Weights of a small masked image model.
Model: 6.06M parameters, 48-pixel images, encoder norm layernorm, encoder activation squared_relu, encoder moe top_k, encoder num experts 16, encoder layers 8, encoder width 192.
Training: muon at rate 0.038, 10900 steps, batches of 128.
Data: trained on microscope photos of single blood and bone marrow cells, 194171 training examples, 7.2 epochs.
Rows from block 3 of the encoder of a small masked image model, named by matrix and row number. Rows with one number within an expert belong to one neuron, the router's apart. Each number is 500 + 50 x the weight over its row's rms, rounded and kept within 0 to 999. All counts start at 0. Numbers have three digits each.
After each expert's rows are labels from the 100 images, of 14976, where the router gives the expert most weight on average: "top examples" is what is common among them. Only what is clearly more common there than usual is listed. The data: microscope photos of single blood and bone marrow cells. In brackets: how many of the 100.
# router: router (encoder.blocks.3.mlp.router.weight, 16x192, trained with AdamW), inputs 0-95
# up: expert up (encoder.blocks.3.mlp.up, 16x48x192), inputs 0-95
# down: expert down (encoder.blocks.3.mlp.down, 16x192x48, transposed), outputs 0-95

# expert 9
router.9:478428509567512436567467467489515458466462468498477481525483553516558492566520469488509448490488572597510497488444558484589489436479423518502517526545496507493503395565563539506431547502565470454412569496532437556515494495470493443574567526489456544482494474511412439494414466465416485560
up.8:458538436540478534444554478439530504462504540485549505459577542521506503581493478446488501450487537530528441485388531435489514533528427485514534524460524409501564525496530503510467493497583485455456487535452532590423487513491401588510455491484547483490444631483509431569468467569528546586
down.8:483556493525547465446512479443530528501482419513464500469552418442503460516538371577483501510421509499528460407521530552487513425619509449476549472473504552471481535468514419435497609598510424463451484536514464497499530504498471475546509504538605523514470481409453511470544434507608546452
up.9:532507518524568618540414539521453416483496579504477416504410546440504480473525549451551443465567485467487541483511508443419442448524478427517442484487495489486391508442470462483538561531599536547379362435527501505526527567441492538506595529445496526549506523563479538441571513469551536519
down.9:501545501486557469533489463529474509489511545556493507590487500532465509457508617441493506523465459371440418437471499554505500422483499434483578499512508477489565689440423555525519591589489544488464478415488554548480529499518433495516498472508514489491520487479587525527511397485379472433
top examples: cell type: artefact (32)

# expert 1
router.1:489538454606466472596500508425446527549429511541539464531433402446507469566487474595473539550462523564533566580496427534432534428493447437490432549529514421534495539409511465433435559469487542531445558464503429444512579410491464465570573501572522463557458516517488479408533473552428539454
up.7:500483564489484469460506513481585517535500412564608528544483492495557513441444510559537474533501465562578430495447496505438543536497461406438502488479474523495438455563469536498491501554561518509415495482469408516542579455498540328543596487493553559438491555483501446522641459495432524374
down.7:523514507468437469516559484406515527504476483553501490557504559652534529493508506520478525499452445411483420464641505520459517540558470545510496498485515490482336443470463371468392573525470598450540474510484507632456488498420566494543502592517536492511487512496485541520501439507486504484
up.8:538517470448485497426479413426582472509452515542457572503494481492458538476494475480473518536524464490523495444502455461436541457559474479446535550457414525548394555497492556451549480592486480473462587541524457497513531476516500584488483435419486425410460485617561583455464445481494579580
down.8:439450488456476488514514499553537509458526478568499492547523468413515503502496471495522550489521560470517422477446501470528466467490485481472492513524501510498603316487535654495504532421490578449647513482504685536508504467519609501504471590487526510519499525459443474500489454469483566493
top examples: smear: peripheral blood (64); cell type: segmented neutrophil (44)

# expert 2
router.2:484440583569596613439576419484533531504530480467515472498394444496504505549480543538467523496478539394599543568442513530503492420493547463551444510504590442596498518410511514541440458406596394477545480440465505558551565551415523519517579535557491495456572584418519525508462434516514526570
up.6:537526523491556482406480475405526418388547508449590466451541584420458478507520548415504483484513523553499622499503491501561585559585545554523512417493628541496498523384530483577490498508471479548410510544430501421500478440554482590533547507547497559487500479531503614511599520445452480458
down.6:546470493577554511505443484448499543480447540499517536549503454459517482489440524508481391419438596442472526464615538404546448427502511522456504492590477543452474505615498543557548490530462523499582602463533582556497515433458528454559444524550545490450617462433494522531530570532485559437
up.7:560615546440544496530525512489431482530490406454508402439552524490443456465448493525546403417515500453496558602413523489426459445497583345514503477540579477441531449496509499476496471511484482443493443481506434393511485563602456515549515446546540651452534468466513449584579456508618557560
down.7:517529468490650599498574468546533480494519476500462461558455432434408571497482499525554474476546459557501394436505487432525526477511522563569583486455448457500498463538447513610485467483548533528545471501443527547512461482485446630502534503464510513500465610458469492561443482419460563511
top examples: smear: peripheral blood (54)

# expert 7
router.7:448507462544556552556524402514434500577521474499415528474605521513514579494505581425433567395512492550460581466485427598550552494526445536509562583480491468478522540467463460529542433572507594468450509446474510532521462598562547504540547457497524390480505479545549574458607502434481509490
up.8:494538508536464543491448343534489507534407520460458496480603595438522518447563495537472484449469467418495535471490585469412522563534544455508506498494454472440464534526579555468600554492426562490454571509421590543554487451544475509507466467392458425527440479514469487386455467446510485455
down.8:547397464484599472477480506478495519445488483590515551458492509490541494420579536529451522450473594459448442516449503586510525459472427454455502454518519433540524602443491517500434449567515552460384543404534501517447484476554511491534547591523429500507447609514652551481486433502446507495
up.9:494515553519515567548466546557571487521475488511506506493511570554540488573433521515515450547549503450503524436526555476422546460466485385489466530524519470442477564387472496621540477397590464538479552495536467422442544482392551444422522401508554497444483525543602542425521496567498509474
down.9:485548481556570490467519470544504405450570423580515471522485538524545535568486490452490512471509458542447559471552487512511529543471498500395461490478429442534544468491541534393494560469412431458523404500440514514498474471572481515501487502587470486542529508523479432541453581511598488456
top examples: smear: peripheral blood (94); cell type: platelet (58)

# expert 5
router.5:524545575569545487517508464489552521522438521502518424506525523483521554387610536573496467545394512520518526484487500541483408435540536566443502487438595494371526501464383523514508524514477509531469475513528504438596459520575496446577455534453507518536537534499535534470504487412498549575
up.11:451462566534452329453584481431614541494511474507529554564477428491565409523533505521559539531545514513590460476614499503524527364499498581503435499429603510446615564483509529459435560511492570460488435474485464561497519484455532458552514530474604492543448537430479480501507447500539581495
down.11:528550483446518494486482554464504487497487490512515519495480547475504524497546631520503380532480392525529521564475510533499491520640503495478450509484508539498570434473542519402506502476534426467440500433493526493524528469361638493517500412586533477529502607482595506498520501494551501503
up.12:570496499504512563457481590493496513534467505524501511539533484561530501563529411550476475493509559461430468428560414566590426521511460609427544519542504492628414472574505559518541385462574532458497560445552439480466506548486421519426509560512493584516540444470410502534492455535519451518
down.12:574564487508513454459513528488479450500486467466536515537448473490375510476569544463466405488623539544455545559410452451482595493534483491470420589568555494485396389426440528530436455553588461480482534530544488476527498451544445476586564475475562485484403526483530528498568574510404471387
top examples: smear: peripheral blood (73)

# expert 8
router.8:484554538380552430491512493450557567499517493490415561462493412515420502464470581416390539426488512521384445578467468505543494496524566524448562482497490507543488483434476408501570432472563445440527453511564525448523575581567525470553523456555486401473450548636441499554546414428518455407
up.8:465533481423422584482476494545508431555552540508512460499562487453479657424527508446503537552564521445470470567482517512526487461519441414524457452552528499477521450528470394534518626544445432459479470491441447500568485499438461477570454469503578515457496493535490531499610607465528463405
down.8:520477510480495505488479518490499555504471464480499561543526504569515503474527640515459556540391499453445391506527503629466459557556470485490593504495469471509520329508529420515461345512528496515523499634484436578530504522625328526443501469517524504495504402490456564476493474499512480489
up.9:462443580561553473536571493492534530549513486490510523543556436495447485424479493461558500423358531517472490456615558501518512436506518520502525485475500542377434480519462487561410456529532531430427526412471512540479470437556463505589514545575479474475517477546515471619517512474451529532
down.9:509536487483493495448473553468485528472466561546504506519512517646481492510561406516490459484454457549505548473457527549477484440624411512501550510479487521494552569451503560437466358573571463477437514495522428475492463573515540485588512632378487498452485643422539505513461469492461547497
top examples: smear: peripheral blood (62)

# expert 15
router.15:445570527394465440532531594457460473491544420493569490489502455528392463534472424509577448564495456449533442520510552461437529468570416527519448484484506549501515539420576551529509544557536471462470474457436527449401570474459455574476499545494484582450534498533516448559528565567563503559
up.9:517409532718551579479532509440461567489521547491449539543478523486451553519495423531502494396482491444515459453508518420574514491417467430524551491549530507557526484488521483527523548425523487490552487548577458482566522507492509539482429546552518506520542443592443505436519364458519467464
down.9:493531473537441513478597444449495523490549519459506489469483567511510495489521578519405551504491429486488521507631484509503498604316515515521475488470501494499443495467487533527436507484541506472634471328488407475443483492701578475433515459441509483498478490442670463480495521516559466519
up.10:502521453520511523483556441517496458553524557491550450511485554423492400496523495527456461534566565595531454510546516495495558579438530484545524469479435449497467416478566447466551611478512445596430570572426438422497487427484481459522570442493533586446473515526503494458519553477593486604
down.10:434578487581571522461531556517425511478501592419502497464489522536550503560444518478447499543593527488498433571559525474517494469587465439449498545505535481604542628532488462448462494550549398447441486566475467449527477498331518506408543502578433559426513564372590504477508518525473563552
top examples: cell type: artefact (25)

# expert 10
router.10:519486418600517435436508532614561545494581392596464566422454544516460443573519535435518459481485473440470577473565506528477552419501540506583553575472499462563557465487552408534461518569517544516452536528476535560504481485518465535513516404484475428482560512470503473367589375454479449403
up.6:505566480488524501475540562477440562465529475508503457432496465458486572508428534399439438508505530454428490557538513528478558504503452473491393531472518512516365466402471629500549467513540418532442600518500527563447525375577574544544487464572441455476488355510539442428511566543540551481
down.6:483510491491489514487459476507497440492539598553498497448540490512503485491437575463482461446446477514501551490564493542410505504464591454500457458537494538453537556490492447468620517605554561476446486431478395449475537461512498438563511326583540486492537551522473439504550580523421508546
up.7:476528476462479507539498579486383489506460545623520324467513521495464528440553541559496510519544572466473502574502466504405444609573455488518491543552515483474408573524519521506556464474509534568485590505461481525566407531432443455469476442483525580513552439482464473502352553521478497465
down.7:568481522504545517505474539448527530505474441468505518520486526605467498491494567518506515453431353470554470520379577422419511499451451523476492509505530495499598365495550455453518551551536497507383493522498575408560517458527462542487530407407504510535502494539499513471486481493520494513
top examples: smear: peripheral blood (95); cell type: platelet (48)

# expert 3
router.3:569485485523455543590478552469446542472618558430490476551506485536527459596495494434532479483518455495440581497517501490556468468434453395572700525500550461513507549537483479579494521490503523495564516612447541470535517479471464447462603422513515506508514507426490597552498474509472502517
up.7:470429483532443533503560484581485472474515468559543426473443447486503580461537590507509447504556495450480532503484412498517538490520589456548484579530399499439593468505468501545452433462445419467494523516536470589484493530408473517518431467472481473485511498448443471517454464453434562439
down.7:609514535427645529509504520504476434484583507499499498523497534513536484516496485506451485450496527539514489481492493434544462506485465470441553511501511523557450531548519610351509387594410449528482505545533547477552510540522388539560512452467487514567491433417567464511428454516471528482
up.8:497590504485471484523473546448567499588542436481533528486449548526615489503493494452514448520563555492493412493543440548490497438545453570483476553455433547609447509593534508437439469521505528437378430535500461578431572447411536356515495507533530530503459525431463535576506437496557513534
down.8:575545503450573523457493456441521548518492480552490451570486469511493470538499628472456471536495523456514407449515501611473536581664610403515374492483533448488568535420511412429441537524430490538500497555476547496577481478494435464522503490469561502510513610438513488479538472483516439481
top examples: smear: peripheral blood (85); cell type: platelet (45)

# expert 0
router.0:523418569522554449514442464560510609500512459509480426376510457479444529503583523496560426470413481463548465411452491541561500530429579547636503554582431406535516471521450535476417447493520502584461585524523498534595602507480457498514601458537539462495495565442493503434465560458469462489
up.7:513539493507532561510541541626479512387542545441535423459474486441522529486575532489546523467496428416556476473410504497482535448455468509478523516547540402515478490488444434506623473469503475473548457552551518474385541582423423494486571505493494471538490488385490498423486442527462518513
down.7:509490509377479495523554549575507500498499528530501509430512476528498518471494607526477446550529468567517520492596531625496529519486447463470523513536502535533406605499494471466479417359626585580368487551471432457522475606570366472424517523403513513477492504505421495501520506540501509471
up.8:511500517517451526471468560468533415501465517403463458551520534556451520518504406547554488452490438410518511460503526541490510479469470459470604458562557485536515521502537524523477435414587551520409512556454553475414508543482408528428544561493524496484442481506479531485471505473550576553
down.8:524472471513411488483506488595545552475539465565394517527463482547456488381502529583578541489461496458403416526544480550496484480515503511489551478516463611502514562433480339529480425506419471555539412478534488512502506544556636482529501624547511501545405442483392561501510433443441502515
top examples: smear: peripheral blood (43)