From a checkpoint of a small masked image model: muon at rate 0.038, batches of 128.
Rows from block 5 of the encoder of a small masked image model, named by matrix and row number. Rows with one number within an expert belong to one neuron, the router's apart. Each number is 128 + 24 x the weight over its row's rms, rounded and kept within 0 to 255. All counts start at 0. Numbers have three digits each.
Before each expert's rows are labels from the 100 images, of 14976, where the router gives the expert most weight on average: "strongest on" is what is common among them. Only what is clearly more common there than usual is listed. The data: microscope photos of single blood and bone marrow cells.
# router: router (encoder.blocks.5.mlp.router.weight, 16x192, trained with AdamW), inputs 0-95
# up: expert up (encoder.blocks.5.mlp.up, 16x48x192), inputs 0-95
# down: expert down (encoder.blocks.5.mlp.down, 16x192x48, transposed), outputs 0-95

# expert 14
strongest on: cell type: artefact
router.14:099132131113135147127134121138133098117156166103157145152112155117114122125103142097144139124143135103102128139130127174108098143112118149128137111113108146101097147100136121097116153125089157128116125171119121141156161112120182148184108133117148120181138089119123148141117119119096112150
up.9:141168138139135154133124159122124126159150140154132126145091153106136154131132102194146108138143165146137184084148079155150153128115157157100113162119179125135107076140109144121161150110137077131089082141131130183129149131171125117154105156137141175143125130163143115139147109136119095085
down.9:120077132104144165097125119137136127157118146159146171091120122127172126121161119148129134131120090124117126138139107138150143134147126115147111113112151165132134166116156085100113123139101195135109171101159108086116070119172151159141130133152090119120132079127156136118113105154125140145
up.10:123077164157151086161151094136139126093108124114123171144099131137122096137139092129154133095123155127138131102097133103129138073107139160134139124119145153150110120130159157169128121112155103121103109099141191115103154108150110120118145133092110133136148149108119128136140127137128145113
down.10:167085127123113151130113126085135132108124086152121132101169113124122153120149169128108134133120131159157109151152130172173112147171100107121116097159156145170135116091144108160084101140148164165104172137077159130145111156148148112142136152133103142115093140164152112119110097148115155138

# expert 8
strongest on: smear: peripheral blood
router.8:107129170105137116119154121096099091146120170104131119140146109156160131123168130143143127156109141137168110129096109129117120077173166139146102133154113111105146143141130160167116097186152126129137100112120113118102160109108118106153110132112150147126121080102163120093125094140138112106
up.9:154111139137138118148168107158162109121156108129142182106145129112155130086138083101146132130111148096157144133110100098119091092143077145130133128134153103129091100144126121156103159126112083085090112105125156100109164120110138099144134147134122087107148195102140156099160118151167121128
down.9:148115136122153136133157114120136139131126134124116145132130129135146110134119218142102146121111133125147100099130143141106107111104189118116126135114142082125121140128124144088130120080105192156129103178108156152146089128134129126128133143106151134142130084108141141130111110106164150128
up.10:136122125138110175164160165180115096124102145107132124165182184144123169158113152130184148115112166108157164109098145078116134108108131129149112123116116117160113129108126169137119162128111149165100160140118126154125132125135149135107127135154167134124169141163168132121095146110143123160
down.10:193103102096172110091139100085129121120134140169118141115099107137144093128133162105168139136145141130099101189147127142168130108121160136134148082124114154116090137064067121127119097158177162137134105132146111088136152130168131133128147114114149118082107172118146141131127109137153115140

# expert 6
strongest on: smear: peripheral blood; cell type: platelet
router.6:130131170170114148159137130138171131123161159116154152152134122107142141150113152169128173157183151163140169139162137117097137134178156128181121152162151168128175159146140118150161115153156120117113155155114123132154158125145143106095136174158112128117124107118132171127141113109169122146
up.6:141125100107112137119120087118114122126119067160077113140093102161142145066123095158185116178093154126132164148103132122111111161139134129110129136108106072124064113158118094120144129115112149100132120129136140144146134160118125147112101138107128170127118118126111120136143102108124130124
down.6:127154131125116124116130126097100170132097163151149137104131108114108099180136142129128122112106122138149151094124103123158118147130123113176127119077141147124154155098170124098158148098122163112115173086150153143151109103143127112132127174127154129129078138140122143146119110124150113127
up.7:084123147133155119105115111125123157127157097124104136151142095115111099102085082108108157106136123137117116103116087112168130114115069103169125123149111132157091139146134159094173128082138102117092126138088118158138104128095124132125137121112093139132096150152119147132107104135112130160
down.7:108148125147144110117143149117106119144100129111096137113163110154109140119094143147125127154115088095124082083143140157103164127128152156197064151161142164180172129131131092140141118140143117141154105132117082117119139096168114106114116111112101148150111096126141135139133139132118135116

# expert 9
strongest on: smear: peripheral blood
router.9:162137166175169100117137124160100128119166148135188186159139152167170142154099155159134165106148138119159162124131161131105154163136153168140141171135137110159159130117126099126130118128094181159176166141136141115116148136143138118150175149143141137178127110136128142120160150138149109134
up.6:133166103137127141140117129167115141143141112112161120163123127149136114159125116114116131117143145098134125135188113131140094102143133124088133134131102094142081120180147128187126155131094175160109154142121154152116153103151117157091123101101107151131104169156100119138108135093102130149
down.6:224104139112087087115124120094121161134144103146082120139148132117172119146109143145134104106152116124111130120111118131145085120088135131146185118077123118099119134106138175118084147129118151163199114164136116139151134145137136141137110174180140142167103081144120115151154122123117127076
up.7:157150139097153139113113136116089167089108138147161097141152133121097107108149064136148075102153149115076156109157134117119101129117092132114129153148102125125087139125144138143105081107136162097123145110163133109135161136114137163116135135095108146127090124153098137159103083089135149107
down.7:123094121155111130160130104167136083140164131151132142124125062128131158064135157136136128108115155152129158143186110129132149096144088136123125118122133145117190081122134133099135133121146132097117108103137116153136111115141123133144116107117131118120118160178167122084112124102102091107

# expert 4
strongest on: smear: peripheral blood
router.4:127138118118085090131123101127112077107113084138143130153115131122099135141094145140094151151090144112091136156135097102101107122114151103144123104093110096107080135107104175140116112094135137127092111096134165103080118138151149124118121158115118148091117162144111059100131147100155119118
up.9:190155108080142159099129117127103125135131114151143111121106116166091138125151109142144111111118127152135128127091146118101135131128129117109086144095158123131116121125153116123129119149124105087100116143100091136131164108122130155123139116142124130114114109115111126154150126141104137083
down.9:131140120150118125153132137050104147128142114082149103216117113154134133152093143132127132144139137125126127151139169141111099087133103161107083145127116128097132157126148129109148126152131138141124117157133140141109111079088134090135126111109132129140153141105133060153114138122133120145
up.10:136129162140142108135073112187088131134073129143146099119097137152144162103156144178169088133145129145108119112123165084086135141134165114133110113161138144131102102099101085109180108120152136131157093149111123121097138129111115135137117159126170111146180128089131095112144151058112091156
down.10:126087110134145158124115102097104112133114141124121147160122180135138097109139110140141118108140118136113157150186127173108079128181118121084109146094123108155099154108098124142117076113114139131146152143155121181138138154112099078124106120126094146123137153171113171125154121122127132148